config = dict(
    arch='mlp_mixer',
    model='self-supervised image encoder',
    dataset='telescope images of galaxies (Galaxy Zoo DECaLS)',
    train_examples=44167,
    image_size=48,
    crop_scale_min=0.3,
    horizontal_flip=True,
    color_jitter=0.6,
    method='simclr',
    norm='rmsnorm',
    norm_position='res_post',
    hidden_act='squared_relu',
    mlp_ratio=4,
    parallel_block=False,
    inner_norm=False,
    drop_path=0.05,
    patch_size=[6, 6],
    layers=10,
    width=192,
    projector_hidden=512,
    projector_out=256,
    projector_hidden_layers=1,
    temperature=0.3,
    init='trunc_normal_002',
    optimizer='muon',
    muon_scale='match_rms_adamw',
    learning_rate=0.0051,
    momentum=0.95,
    nesterov=False,
    orthogonalizer='polar_express',
    adamw_lr_other_params=0.0029,
    max_grad_norm=5.0,
    max_steps=11800,
    batch_size=512,
    epochs=136.8,
    lr_schedule='step',
    warmup_steps=230,
    weight_decay=0.2,
    adamw_weight_decay_other_params=0.01,
)
Rows from block 2, named by matrix and row number. Rows with one number belong to one neuron. Each number is 50 + 15 x the weight over its row's rms, rounded and kept within 0 to 99. All counts start at 0. After the name is the row's rms in percent of the matrix's.
# fc1: MLP up (model.blocks.2.mlp.fc1.weight, 768x192), inputs 0-191
# fc2: MLP down (model.blocks.2.mlp.fc2.weight, 192x768, transposed), outputs 0-191
fc1.360 098:52 39 27 55 57 65 56 56 41 39 60 72 41 59 49 47 37 65 43 52 35 38 50 67 53 62 37 43 24 54 63 50 40 40 28 57 66 30 48 64 49 48 53 65 57 63 60 70 58 55 73 65 44 63 29 82 70 29 60 24 62 43 64 53 57 72 32 41 63 43 40 40 06 55 60 62 26 12 26 54 34 42 64 68 31 39 42 31 38 63 77 39 14 43 67 35 58 45 49 76 37 41 40 33 62 48 44 54 44 43 49 55 39 51 54 70 47 69 24 52 23 73 46 44 84 65 22 45 48 40 44 59 62 46 48 47 53 60 58 74 38 34 69 45 46 28 25 70 50 54 70 39 50 44 10 48 67 56 63 70 55 79 33 41 63 25 86 63 50 39 53 35 73 24 55 38 55 22 42 63 30 64 31 53 54 44 52 42 52 42 61 50
fc2.360 102:51 69 67 54 54 52 60 33 48 53 54 07 94 59 51 62 80 48 57 53 27 59 44 83 75 50 56 56 39 39 46 63 53 85 80 52 58 53 72 44 68 60 76 38 35 53 59 44 67 67 14 64 24 28 40 57 25 55 58 48 51 41 51 49 53 53 30 71 64 59 37 57 25 40 36 49 65 63 45 51 63 30 83 54 76 35 62 64 46 37 43 64 21 46 45 46 41 62 65 45 28 49 61 39 59 33 57 53 52 67 73 58 69 40 59 47 39 50 73 32 68 62 46 59 45 46 56 64 67 32 34 50 45 34 39 46 42 56 80 51 68 83 27 38 69 45 27 18 30 51 58 55 50 61 52 51 62 33 39 43 53 55 76 51 49 40 63 51 44 40 15 84 62 57 77 51 27 44 49 55 38 38 39 39 52 41 36 42 49 64 50 70
fc1.361 152:51 45 59 32 29 63 31 59 31 36 65 45 75 44 65 37 59 51 34 59 40 58 61 64 75 55 53 65 80 68 49 55 39 18 67 72 35 41 38 51 36 58 45 42 69 53 52 55 61 51 25 51 78 20 69 50 36 79 38 36 64 64 61 39 49 41 54 81 45 56 67 84 66 54 45 31 80 12 49 28 33 29 30 59 46 74 48 39 25 41 64 80 50 62 38 42 36 39 70 49 62 47 48 60 65 35 38 43 47 44 56 44 33 64 36 48 32 36 33 61 32 52 54 28 39 60 58 48 54 29 71 48 45 59 61 38 34 59 50 42 37 61 62 59 54 54 48 34 60 83 38 45 35 28 39 40 68 88 43 47 43 70 55 48 35 50 44 48 88 35 32 45 75 53 30 41 23 51 43 47 45 41 31 63 44 52 32 06 59 52 50 63
fc2.361 166:51 65 61 66 63 59 48 45 62 59 56 49 18 48 33 55 32 41 43 35 52 48 61 59 41 34 42 35 53 41 35 37 65 47 32 58 41 37 59 30 97 51 55 54 72 46 38 44 36 68 71 68 56 69 56 54 67 54 82 63 13 75 53 67 34 61 42 47 12 64 68 43 42 67 45 52 49 30 64 59 47 57 26 44 53 64 56 50 70 46 28 59 16 45 49 38 39 80 32 78 80 56 58 62 19 40 50 51 53 37 69 59 51 23 59 49 54 54 49 55 71 65 59 55 37 54 66 58 37 60 58 55 57 42 42 58 76 50 24 50 47 34 43 58 57 51 61 68 60 11 34 45 57 69 58 39 64 26 19 65 55 23 64 51 78 60 83 64 43 58 63 47 41 23 35 60 52 35 67 67 51 65 64 44 84 56 56 69 65 60 53 41
fc1.362 141:51 50 40 54 75 65 57 52 60 67 50 44 51 56 36 41 52 60 49 72 32 71 60 79 63 46 26 47 52 48 62 59 43 53 64 53 44 63 93 53 68 58 63 51 44 25 33 66 41 24 33 39 51 67 10 25 37 48 48 61 56 36 45 58 61 59 50 58 77 50 61 60 78 72 59 60 37 64 36 48 60 41 63 49 73 38 68 47 33 61 61 66 69 31 48 58 48 29 41 58 61 52 43 52 56 34 64 54 47 56 40 76 63 29 57 45 49 43 81 60 50 31 54 52 54 44 41 63 30 53 71 40 68 96 60 58 48 56 78 48 24 65 62 59 91 43 49 97 61 69 73 31 52 25 72 65 62 52 40 26 45 60 47 62 51 39 45 41 55 31 56 17 31 61 59 46 40 52 68 52 27 48 44 44 76 37 50 25 44 57 20 52
fc2.362 131:35 60 52 62 22 22 29 50 19 68 23 47 46 58 53 44 67 50 52 54 45 13 62 26 53 47 55 41 58 25 58 33 58 44 41 37 66 33 39 61 39 52 65 46 54 45 52 24 46 55 49 49 37 41 75 55 63 57 64 43 71 67 62 40 42 18 62 56 38 43 35 40 12 36 35 80 47 36 42 40 33 43 53 33 31 57 44 57 25 50 54 52 44 61 54 21 35 68 50 46 41 50 72 47 46 53 63 38 47 43 58 43 36 36 25 46 38 52 38 54 71 49 40 50 26 49 40 42 57 74 29 54 56 39 28 43 45 45 12 54 42 36 55 58 43 55 59 11 77 50 22 59 72 63 89 43 48 65 46 51 41 35 50 40 81 57 29 49 30 54 41 99 71 46 46 45 54 34 42 43 12 45 67 41 68 49 64 48 50 19 54 57
fc1.363 053:48 34 32 32 83 46 52 50 59 32 68 41 33 56 44 73 19 44 86 52 46 60 35 61 48 52 36 48 46 49 63 39 37 62 64 41 63 39 61 59 29 49 33 61 52 74 59 49 35 57 45 51 55 35 40 59 50 33 67 35 65 58 71 59 47 46 31 43 13 45 68 38 36 30 70 64 42 20 62 45 47 37 42 76 51 42 57 36 24 35 26 37 35 60 34 57 27 79 74 45 60 27 44 60 35 68 38 35 61 54 72 51 45 33 46 49 56 45 21 55 34 45 66 43 67 63 68 41 63 24 57 62 44 44 58 74 26 64 46 52 90 43 29 35 42 41 44 32 51 41 62 49 53 43 38 30 25 15 78 42 64 40 73 63 42 53 37 51 77 53 68 43 24 24 78 61 53 55 39 49 56 44 28 56 65 60 19 70 46 49 53 49
fc2.363 056:42 54 63 66 45 42 20 52 42 42 35 61 75 50 69 52 57 55 63 51 57 60 45 45 46 43 76 41 49 44 29 49 54 57 48 49 45 63 49 45 59 31 48 36 61 29 42 32 80 32 85 20 43 68 61 46 49 62 39 78 36 35 32 58 54 37 73 49 83 47 37 61 60 65 28 30 48 56 28 56 22 47 63 18 52 33 55 52 34 51 79 40 51 35 47 53 57 33 47 64 60 47 50 38 58 54 62 45 45 43 50 41 64 92 50 49 45 56 47 41 51 46 40 62 55 44 51 59 18 96 36 33 47 49 39 35 64 40 51 69 48 57 56 79 57 64 59 52 61 28 65 58 41 56 40 46 67 99 21 33 41 57 49 64 49 40 46 49 33 35 34 69 83 52 37 55 76 18 61 44 66 54 70 53 54 53 71 57 76 35 30 50
fc1.364 120:29 53 25 40 65 63 71 56 54 44 51 27 55 58 65 33 74 45 61 63 42 65 23 47 67 60 54 69 49 54 48 50 75 81 22 30 18 53 41 66 46 43 58 46 52 52 58 64 62 31 79 64 36 46 53 69 65 75 55 45 35 51 40 75 32 59 47 68 60 75 37 61 60 64 55 45 40 71 63 65 52 58 38 41 42 22 59 60 74 37 55 47 36 41 45 55 70 51 01 53 45 36 58 67 54 64 55 38 31 31 46 44 61 28 57 34 51 55 30 35 48 45 43 59 38 70 34 99 65 54 33 67 43 59 49 67 45 67 36 48 48 63 57 39 50 77 47 23 33 59 40 48 49 52 37 35 25 36 40 55 33 73 85 41 64 48 32 52 27 62 69 43 63 84 32 34 55 50 44 46 48 43 88 63 55 43 55 62 41 54 52 53
fc2.364 132:42 47 41 48 43 35 73 42 42 64 39 91 49 40 11 43 04 73 33 42 70 50 44 57 55 44 42 57 71 61 71 41 42 49 64 42 44 54 47 56 64 65 60 80 44 40 26 47 51 34 43 38 52 63 30 41 53 56 35 35 47 52 67 35 54 53 51 38 47 40 65 46 51 52 39 43 62 23 50 40 70 46 36 69 57 74 71 38 29 59 37 63 68 55 60 43 52 87 79 30 45 99 44 28 23 43 53 58 58 42 65 51 43 67 40 50 44 40 47 76 38 48 50 52 65 40 72 44 50 56 70 76 58 72 38 77 63 28 46 82 67 52 36 34 40 26 50 55 48 28 37 61 36 66 48 54 78 38 67 38 68 25 45 48 47 54 65 67 60 40 51 65 14 45 60 47 59 28 47 54 60 50 56 41 47 50 60 67 42 55 55 50
fc1.365 156:57 56 35 99 33 35 56 22 46 52 69 44 45 28 39 51 32 23 29 58 51 45 39 35 49 41 41 80 48 61 45 51 64 47 53 61 44 54 59 32 57 79 41 47 66 47 30 41 44 65 69 37 50 81 49 30 55 35 43 37 40 88 50 31 51 49 56 62 50 79 29 47 64 59 91 45 56 49 45 51 26 65 55 45 63 49 34 54 51 64 54 45 33 76 40 47 51 63 47 43 79 43 70 49 47 31 82 52 62 39 47 83 33 33 62 57 38 56 45 50 49 20 52 73 54 49 64 49 50 54 54 52 69 57 29 26 64 46 48 74 69 59 44 44 64 50 67 47 56 31 36 23 36 46 45 39 44 40 54 41 99 63 39 64 66 62 59 63 54 48 44 72 34 80 60 56 45 63 22 36 21 43 44 57 50 46 59 36 39 33 82 58
fc2.365 118:37 51 20 35 38 86 51 54 47 50 42 52 64 64 76 29 31 71 28 31 35 59 72 55 45 62 56 61 58 40 66 29 50 39 00 50 30 59 87 52 77 40 56 29 74 49 54 45 56 40 32 53 49 38 55 72 53 60 50 63 65 64 20 42 67 45 32 41 56 41 39 34 46 41 40 51 48 70 44 38 55 40 18 55 55 47 30 44 29 14 70 55 51 43 60 95 52 27 43 46 56 66 63 63 82 59 41 39 59 56 22 47 46 66 46 48 63 50 63 63 55 59 76 45 57 59 61 44 39 45 28 59 46 38 61 50 37 67 74 43 39 58 18 44 54 31 47 52 20 51 43 60 46 65 66 67 37 71 52 71 55 49 65 36 48 47 18 50 74 73 39 26 55 39 60 45 63 40 46 20 47 54 48 47 56 40 66 47 64 57 43 76
fc1.367 146:34 53 47 40 66 37 46 47 50 42 31 54 14 36 81 61 47 46 25 70 39 49 45 51 53 27 36 59 31 46 70 44 36 59 37 62 60 41 50 62 44 78 52 64 50 45 41 45 62 10 57 29 58 61 53 70 42 27 53 51 44 42 71 37 04 65 42 45 17 15 50 49 51 38 49 60 54 33 66 54 51 83 48 69 43 61 37 58 63 85 46 34 67 38 07 63 46 29 54 44 50 59 39 80 82 30 50 44 71 81 37 60 26 48 55 55 34 63 60 55 50 84 59 49 61 47 47 26 46 62 58 53 27 73 45 37 58 11 40 44 65 49 66 15 44 34 52 44 42 56 48 41 38 40 33 45 44 64 53 52 57 45 61 58 51 48 53 76 65 50 52 66 40 65 71 66 60 50 60 73 42 39 33 45 70 48 53 63 44 64 33 59
fc2.367 126:56 59 52 35 74 40 75 51 72 60 56 46 47 57 32 48 40 67 52 37 40 52 47 41 69 53 90 14 70 43 64 27 45 68 60 68 36 57 63 53 33 37 58 35 42 34 64 37 54 55 59 43 54 51 59 00 10 47 53 45 57 17 58 55 31 31 60 47 63 36 47 34 30 66 47 48 42 55 50 52 49 12 50 03 99 36 47 28 40 99 45 42 45 46 14 55 43 51 64 60 56 43 45 72 44 48 59 63 36 58 83 51 66 60 50 43 30 55 47 58 51 39 40 60 45 38 53 58 36 53 60 51 67 54 59 20 41 67 55 50 43 72 53 51 61 47 52 45 42 38 49 50 60 52 43 48 34 41 51 40 77 44 48 37 67 48 54 42 43 50 29 41 47 52 49 49 29 50 78 40 74 44 75 28 64 45 47 43 50 34 39 66
fc1.369 149:68 42 47 56 37 54 33 43 57 65 69 55 45 58 40 38 12 52 50 55 39 48 39 43 62 47 39 62 63 42 88 55 34 33 64 58 50 39 64 69 50 53 45 46 39 65 32 43 38 47 54 24 38 67 63 53 52 25 46 48 54 46 21 48 41 58 43 23 48 63 21 67 39 61 41 50 53 61 38 57 54 34 66 53 38 55 43 49 25 41 55 83 29 39 44 45 57 46 41 24 52 41 55 35 11 47 54 60 50 54 38 57 49 30 39 37 59 77 60 49 53 50 30 56 27 73 23 51 48 50 60 24 48 62 12 58 23 21 41 27 34 52 45 49 51 76 41 99 41 65 29 57 54 36 55 38 42 44 43 74 44 28 64 44 67 34 26 46 58 31 67 35 31 44 49 34 44 40 63 51 56 63 47 58 54 38 42 44 63 57 39 53
fc2.369 166:46 60 46 43 36 27 58 48 51 33 10 52 37 57 70 53 83 24 45 65 46 57 94 41 47 37 33 43 44 55 03 34 54 35 42 53 54 61 66 53 62 29 70 35 55 39 60 59 56 48 33 58 55 56 61 58 50 76 47 09 48 40 60 64 39 74 80 43 46 17 56 63 28 54 59 59 59 43 46 33 69 48 38 52 58 31 56 32 64 48 51 29 57 51 52 48 27 29 61 47 57 51 59 43 70 58 50 51 47 63 41 29 43 00 70 45 62 41 39 78 29 42 67 42 35 39 51 64 30 66 36 54 49 54 65 66 57 57 48 91 38 50 56 56 33 18 56 62 50 56 69 53 51 58 42 57 61 30 36 40 83 70 58 65 40 49 78 65 54 53 45 66 50 38 40 62 56 47 35 40 43 48 52 33 64 68 52 61 41 74 65 70
fc1.370 109:50 24 50 34 81 36 46 41 33 52 33 39 34 56 25 45 40 49 39 65 31 38 72 49 50 47 44 62 32 56 37 20 26 68 75 59 56 44 34 80 71 44 54 46 34 53 47 66 62 44 60 63 39 39 57 43 51 66 37 59 56 45 47 39 44 77 40 60 30 27 28 44 32 60 52 63 53 70 52 50 61 47 69 73 42 39 45 52 46 40 46 42 47 19 67 94 78 29 38 45 62 26 85 70 42 83 49 70 48 45 32 32 73 59 44 62 41 52 72 53 31 44 65 37 54 49 27 79 37 28 52 35 38 48 69 52 93 43 46 50 23 56 53 53 41 50 56 16 70 87 56 40 51 55 59 31 33 33 40 58 58 53 13 62 68 47 43 35 44 51 46 52 42 36 31 45 59 47 45 49 55 45 62 64 44 53 47 81 31 60 63 50
fc2.370 117:45 73 61 54 45 62 79 63 64 22 48 78 40 49 34 49 38 57 41 62 78 44 40 69 39 40 52 24 68 38 41 61 54 48 57 58 27 61 44 52 20 47 64 66 69 35 27 50 64 75 43 59 62 80 36 41 75 55 34 54 38 52 41 60 44 53 68 43 48 57 57 60 56 78 52 57 44 31 35 56 40 63 24 56 36 58 86 33 75 48 35 52 33 61 57 62 41 62 71 53 37 63 58 49 35 45 51 38 73 45 47 67 63 43 66 25 58 44 32 37 66 56 56 48 51 60 38 55 63 54 62 64 36 48 59 45 53 69 61 64 58 51 51 41 61 50 45 81 37 31 46 54 37 72 33 69 25 59 72 43 11 25 68 24 61 26 31 77 46 51 49 20 49 45 75 41 77 46 75 43 64 53 70 31 58 27 84 74 44 56 26 61
fc1.371 114:28 32 52 45 55 54 41 47 56 60 48 74 48 56 46 44 33 33 37 54 76 56 44 41 69 54 67 45 57 39 40 70 45 32 46 66 52 39 39 31 24 48 67 51 84 50 32 55 41 56 71 59 70 31 55 41 49 78 49 53 40 62 85 63 51 58 28 38 67 53 63 46 09 41 70 50 49 81 38 63 70 85 42 39 45 58 47 63 45 60 62 15 46 79 60 50 57 48 22 66 50 18 51 56 63 60 53 57 53 56 32 41 39 89 50 39 37 45 19 49 32 17 55 47 61 31 56 51 20 23 44 47 49 61 28 70 39 40 61 36 28 64 39 39 59 49 35 28 66 39 56 58 37 59 52 39 46 55 47 21 54 69 69 38 65 62 31 46 51 09 44 54 52 35 66 41 54 66 37 53 60 14 40 42 46 47 49 29 69 33 40 50
fc2.371 135:40 36 47 73 42 74 49 51 53 42 21 39 66 38 87 57 74 35 45 48 46 47 69 45 36 34 57 52 32 43 43 37 56 58 24 46 24 59 44 63 62 44 52 44 43 43 64 29 80 48 51 60 38 64 41 49 62 49 52 43 73 65 48 39 58 58 44 56 19 31 55 62 61 50 66 63 60 17 54 32 49 47 26 80 42 24 52 21 32 55 54 85 45 47 50 54 26 29 69 61 40 58 33 78 20 50 52 50 45 49 51 62 44 26 68 53 64 41 59 31 48 52 49 58 65 64 26 52 55 86 56 34 57 52 85 45 67 52 55 63 80 41 88 63 12 58 51 57 52 46 60 54 64 53 30 67 40 77 64 61 52 80 52 56 31 55 35 60 46 68 59 36 59 55 49 49 37 25 45 50 60 72 43 72 31 50 47 62 43 36 87 62
fc1.372 146:48 48 58 53 41 22 46 50 99 61 44 52 81 64 58 31 44 67 45 56 41 50 53 39 53 64 51 48 67 64 37 11 56 48 29 57 40 45 42 64 13 44 54 36 56 46 54 52 45 38 42 45 44 37 60 43 60 60 47 31 57 54 43 48 47 54 37 64 41 32 21 53 60 61 29 43 47 53 51 64 52 41 49 22 38 47 42 55 51 45 70 59 48 64 39 41 64 48 58 50 71 39 53 66 37 90 27 70 43 58 51 39 66 46 63 47 65 46 59 46 39 44 37 44 49 72 56 57 57 65 55 59 57 69 66 37 38 43 48 45 26 43 62 28 69 54 58 59 99 46 57 63 35 10 26 78 81 49 62 49 75 45 41 41 66 47 43 59 56 53 59 46 46 59 53 30 23 83 37 37 20 46 48 50 34 45 60 12 46 46 20 48
fc2.372 146:78 31 36 49 62 15 53 41 91 41 27 40 60 32 38 39 56 59 51 60 55 45 25 41 44 49 63 50 40 44 38 58 67 48 55 51 62 52 17 63 43 68 53 45 52 35 54 47 47 38 39 50 52 50 44 41 34 54 16 53 68 43 53 53 64 48 57 57 61 77 59 39 57 71 42 48 55 58 50 33 29 55 40 69 47 45 45 52 20 55 51 38 58 50 59 58 25 40 37 19 49 52 54 44 69 59 40 63 74 40 36 39 32 50 64 66 45 85 59 74 50 48 56 63 57 54 56 52 52 49 60 30 66 40 59 71 51 48 21 40 59 50 64 31 56 31 58 64 42 59 36 36 73 21 73 76 51 51 65 50 50 48 35 42 26 50 61 58 60 34 99 42 47 65 44 41 53 75 36 42 99 39 42 61 50 54 43 49 24 18 49 44
fc1.373 123:44 59 49 67 61 51 56 41 62 52 39 35 50 45 23 40 57 39 39 65 59 63 46 80 67 56 65 58 39 43 41 47 32 73 57 39 65 38 45 68 69 16 34 77 40 34 41 15 70 54 36 54 52 32 48 45 55 58 50 47 47 39 55 43 56 28 58 54 61 32 18 68 48 48 73 39 41 42 51 55 27 28 37 45 54 48 57 40 40 85 48 88 30 68 78 42 53 73 48 32 71 42 55 51 50 72 70 37 31 41 50 38 39 19 50 74 84 38 42 76 48 36 50 47 49 58 63 77 48 58 75 53 55 15 53 58 63 53 59 44 43 69 70 68 79 12 39 63 12 48 45 52 42 54 56 54 65 27 53 51 26 51 56 52 46 65 19 44 47 80 54 56 52 66 45 47 61 71 61 57 33 58 48 40 57 80 27 70 52 47 59 43
fc2.373 122:67 80 37 34 49 30 19 53 36 49 33 57 38 51 51 56 58 52 38 36 71 53 30 28 42 45 46 28 52 47 45 50 68 56 47 48 43 23 17 43 60 56 45 53 43 50 60 69 48 66 65 28 56 69 47 74 34 32 62 40 44 87 36 47 39 15 53 49 65 53 72 77 71 46 38 72 69 50 43 55 79 65 58 47 30 31 20 57 69 34 54 16 44 31 34 55 61 44 52 36 25 24 63 58 46 41 66 54 59 64 55 53 60 66 37 53 65 60 55 60 64 48 54 40 57 52 33 34 52 53 26 71 58 39 57 25 43 34 52 68 52 44 40 38 47 64 22 66 62 33 74 72 57 59 77 60 40 53 58 62 34 58 37 34 33 47 69 58 41 51 30 47 23 78 35 52 62 40 77 27 23 41 64 66 15 37 76 50 60 38 46 61
fc1.374 110:41 33 74 40 49 49 50 44 50 45 38 57 53 38 51 61 33 79 66 75 68 58 58 29 25 50 43 31 56 35 39 46 36 73 31 46 76 45 20 44 38 59 66 78 63 54 53 77 53 77 60 46 58 59 59 46 63 57 69 50 35 30 52 43 39 53 41 49 43 60 29 33 50 36 45 62 15 48 55 63 55 34 57 40 47 58 51 49 72 34 76 51 35 37 41 41 50 49 53 67 51 19 47 52 43 21 41 54 70 44 28 56 59 69 55 27 50 73 52 08 23 40 44 62 56 37 62 15 50 58 62 50 17 82 17 61 64 37 42 58 58 41 32 47 23 77 84 65 58 68 48 38 67 35 63 43 58 26 38 25 64 53 31 30 41 48 40 62 33 45 21 37 39 72 33 58 53 24 35 36 74 44 51 39 50 49 52 56 43 39 53 51
fc2.374 114:61 76 67 45 49 52 49 55 64 16 38 35 32 62 40 51 57 20 50 14 26 58 55 34 69 67 64 36 51 45 53 42 38 72 55 62 60 16 43 35 72 51 62 47 52 32 46 55 26 60 45 63 41 58 54 58 30 68 29 56 61 61 63 41 90 46 49 43 68 48 77 61 52 36 22 51 54 40 71 67 74 55 58 46 99 48 41 62 78 52 47 47 33 37 52 50 36 81 60 34 56 67 42 74 37 70 57 51 32 60 40 58 42 42 64 72 48 73 54 56 51 52 52 24 38 44 59 44 32 35 43 69 67 35 71 61 44 62 69 52 50 50 74 59 34 55 40 26 38 38 50 59 58 48 44 72 22 82 62 86 63 46 59 63 48 61 32 22 45 52 76 33 45 61 46 40 55 74 52 41 63 46 54 65 34 49 49 63 51 68 59 40
fc1.376 145:29 52 63 43 62 50 52 35 37 78 77 60 49 48 47 54 41 47 58 19 31 48 59 63 64 51 60 50 27 61 72 40 44 52 56 39 36 46 58 44 59 66 50 44 29 71 48 55 28 42 68 40 42 76 39 22 50 78 42 57 50 66 38 40 60 55 50 46 28 25 66 62 66 67 45 74 25 38 74 34 48 57 57 54 53 46 93 35 48 62 72 49 50 62 59 46 30 46 38 79 41 95 30 30 55 37 55 68 54 39 41 36 29 71 49 39 00 55 52 13 35 64 24 60 25 37 35 63 68 60 55 36 59 69 43 43 66 29 44 64 57 42 67 67 30 41 51 44 60 53 68 47 38 54 56 61 51 46 34 49 69 48 60 58 55 65 79 52 53 37 30 56 39 64 68 51 43 52 73 48 74 49 65 22 63 52 44 51 53 41 51 55
fc2.376 146:57 56 60 51 44 64 59 59 59 64 37 51 66 56 68 41 82 36 34 70 63 85 43 57 56 41 26 31 84 54 32 52 61 55 51 33 79 51 40 38 52 68 41 74 81 49 62 51 46 48 53 62 50 49 62 65 67 55 38 32 34 65 83 52 47 45 69 49 34 53 21 44 47 50 48 26 81 58 46 77 42 40 35 61 60 62 53 52 44 45 41 52 55 44 49 49 74 67 43 87 32 40 73 66 60 63 38 31 69 51 69 38 43 44 44 39 54 46 40 29 31 43 50 50 57 53 94 56 71 33 43 43 49 47 37 52 59 48 55 49 59 35 61 41 43 55 37 37 56 47 58 57 82 36 47 49 69 09 59 63 31 42 44 62 24 51 29 80 58 58 47 73 54 18 26 59 40 58 42 41 43 05 21 63 39 46 60 55 36 43 59 18
fc1.378 109:61 40 53 29 58 40 42 66 43 66 44 84 34 73 69 53 58 34 58 50 50 29 60 30 46 64 52 35 49 55 60 52 69 44 60 41 53 28 73 61 65 26 43 42 68 69 63 53 64 37 64 44 51 55 34 42 34 34 31 19 59 38 70 66 57 52 55 53 50 55 33 61 67 63 55 58 53 62 38 17 47 80 80 44 62 49 50 15 32 38 46 29 56 57 38 29 25 27 15 36 72 49 66 54 40 71 59 46 44 39 29 58 33 63 38 45 53 51 37 46 44 57 38 42 62 49 47 63 44 73 32 55 62 36 50 51 37 55 50 07 50 45 46 73 56 56 53 59 44 23 58 20 45 34 45 38 12 39 72 27 56 40 43 57 53 34 56 57 88 93 41 42 62 23 62 48 31 53 48 38 50 45 49 62 26 69 28 26 59 34 46 63
fc2.378 108:30 76 53 72 59 67 60 50 75 26 59 34 85 52 45 34 61 41 45 20 44 86 46 71 45 48 55 58 59 56 45 41 56 51 49 66 48 72 27 51 25 79 34 68 31 40 39 30 49 60 51 41 73 42 67 63 75 62 81 74 46 52 31 52 51 40 43 54 39 55 58 56 50 57 58 45 29 55 35 95 55 15 28 57 47 51 45 58 23 76 59 49 30 54 61 65 61 67 50 68 81 56 66 57 48 30 43 42 58 67 59 46 57 28 51 49 59 41 50 44 51 57 52 53 35 46 49 41 41 49 71 56 36 50 56 52 43 58 36 88 47 31 48 35 47 38 56 45 63 77 29 59 52 50 42 58 75 76 27 48 35 75 76 39 65 62 46 59 46 17 51 35 54 59 30 51 43 45 53 74 29 77 40 49 75 56 74 80 45 53 66 49
fc1.379 112:48 44 61 54 54 48 52 52 61 58 65 59 44 59 98 59 36 08 46 45 63 25 63 53 77 41 68 50 24 39 41 45 65 99 34 30 65 49 65 50 47 57 42 53 60 72 63 70 30 46 33 60 28 29 57 50 66 47 34 42 42 76 55 74 50 53 57 14 45 40 56 36 55 42 47 58 26 29 63 56 58 50 38 51 11 40 45 39 28 41 57 63 62 52 32 46 70 54 74 56 41 53 22 61 48 50 14 54 61 46 41 48 67 43 49 33 38 19 42 36 57 53 50 87 48 65 55 54 60 64 36 65 57 62 50 34 81 44 41 48 53 62 27 53 54 61 38 62 60 67 78 61 46 51 42 65 61 29 56 55 77 36 67 53 39 56 40 58 24 59 50 53 68 61 63 61 27 51 61 67 65 37 54 17 49 37 54 50 48 51 60 65
fc2.379 136:42 57 50 52 49 45 37 56 39 51 79 38 50 52 50 52 42 39 76 75 41 61 44 80 42 42 45 65 70 48 16 71 61 41 45 61 80 47 32 57 36 55 38 59 73 36 45 56 67 31 33 32 73 60 48 55 51 62 49 59 57 17 46 47 63 70 53 68 39 68 65 61 59 56 53 39 88 76 51 39 39 55 79 35 77 81 42 66 31 52 33 63 53 58 48 78 65 32 19 50 59 44 73 29 74 56 50 41 51 42 57 60 49 60 57 62 66 53 56 65 21 51 52 89 50 57 36 59 53 29 39 61 55 19 65 59 66 50 40 25 49 60 56 32 46 24 26 44 36 72 30 49 41 60 38 41 50 45 33 39 56 48 49 52 61 39 59 24 62 70 67 60 46 66 56 58 87 55 63 33 17 66 49 39 61 74 52 31 52 31 46 26
fc1.381 159:62 49 56 47 52 36 18 44 51 69 31 37 49 50 52 58 62 48 57 45 66 63 35 53 42 37 62 39 33 57 49 47 40 74 46 52 45 38 39 61 55 55 71 61 45 48 56 47 76 45 38 21 42 40 46 46 45 36 58 31 58 28 46 46 99 70 28 50 50 27 61 50 56 32 53 37 37 42 57 59 51 51 52 39 65 44 69 48 38 00 46 40 55 54 50 45 63 48 53 39 46 46 29 68 49 51 60 51 59 69 44 65 04 48 53 64 41 54 71 59 49 71 42 43 57 41 45 68 48 47 89 42 40 51 49 57 49 66 48 48 53 38 69 38 31 43 00 46 46 71 55 31 46 46 40 53 42 25 99 41 17 50 47 39 59 57 51 79 41 26 41 54 59 44 54 57 59 56 66 61 41 57 69 57 63 29 55 47 51 47 42 63
fc2.381 152:58 60 71 54 49 44 82 59 40 36 60 50 59 43 77 52 66 34 38 67 59 49 48 32 51 32 65 55 64 58 47 65 44 76 66 39 56 62 39 52 51 45 48 56 68 55 53 47 29 48 54 62 42 66 51 47 71 44 52 53 52 68 53 66 38 62 55 45 60 64 27 65 63 40 49 63 34 61 31 45 67 40 67 63 30 50 42 65 57 41 33 57 66 58 88 68 42 45 54 44 27 69 24 58 40 59 39 40 54 36 45 18 20 47 62 29 53 59 26 52 27 11 48 43 78 42 64 34 33 68 00 42 57 41 32 66 43 36 48 29 10 45 31 59 56 49 68 38 36 58 56 83 39 70 37 25 44 52 78 67 50 58 42 66 51 34 66 47 49 52 68 57 43 59 61 50 41 83 47 63 38 12 60 49 27 60 81 30 49 50 69 42
fc1.382 123:23 45 37 52 65 65 49 60 53 56 51 69 63 64 50 56 55 42 34 34 54 54 34 30 88 47 54 45 49 57 50 56 43 45 16 37 48 70 31 50 62 48 64 53 67 44 50 95 72 64 41 55 55 38 26 56 21 61 57 61 63 49 37 63 55 69 45 38 38 27 51 63 42 51 43 67 39 56 49 53 60 49 63 58 24 26 47 61 57 47 69 58 77 97 35 01 66 52 25 44 69 54 51 47 43 49 81 42 65 49 47 41 59 60 34 61 50 29 43 37 89 33 86 50 44 46 65 27 39 23 40 46 46 58 71 49 46 34 59 50 61 49 52 46 49 65 64 85 25 55 67 32 68 54 59 26 39 46 63 62 70 47 53 52 34 54 35 58 49 25 60 57 83 44 52 60 58 62 72 46 59 51 51 32 48 77 57 47 64 38 49 23
fc2.382 140:79 49 28 50 36 66 66 49 68 64 05 43 88 40 74 43 65 59 57 29 51 63 37 45 37 58 46 49 33 52 30 46 56 74 61 43 42 63 66 65 47 64 51 72 58 47 39 46 56 30 42 73 52 77 46 42 73 58 32 48 34 68 62 43 48 60 65 72 60 58 45 70 51 72 74 45 74 35 63 22 63 33 27 52 38 60 39 27 44 49 50 72 51 70 52 46 67 53 65 78 28 67 58 40 60 47 27 65 19 59 71 47 33 44 52 51 63 60 28 46 47 50 22 58 49 43 36 58 48 57 66 63 47 74 37 63 69 66 37 80 55 57 52 39 51 21 32 21 36 43 64 90 94 48 37 52 40 32 46 41 55 66 50 80 52 49 33 55 37 61 58 33 55 62 58 46 46 38 41 68 53 64 43 44 32 56 62 42 50 44 72 61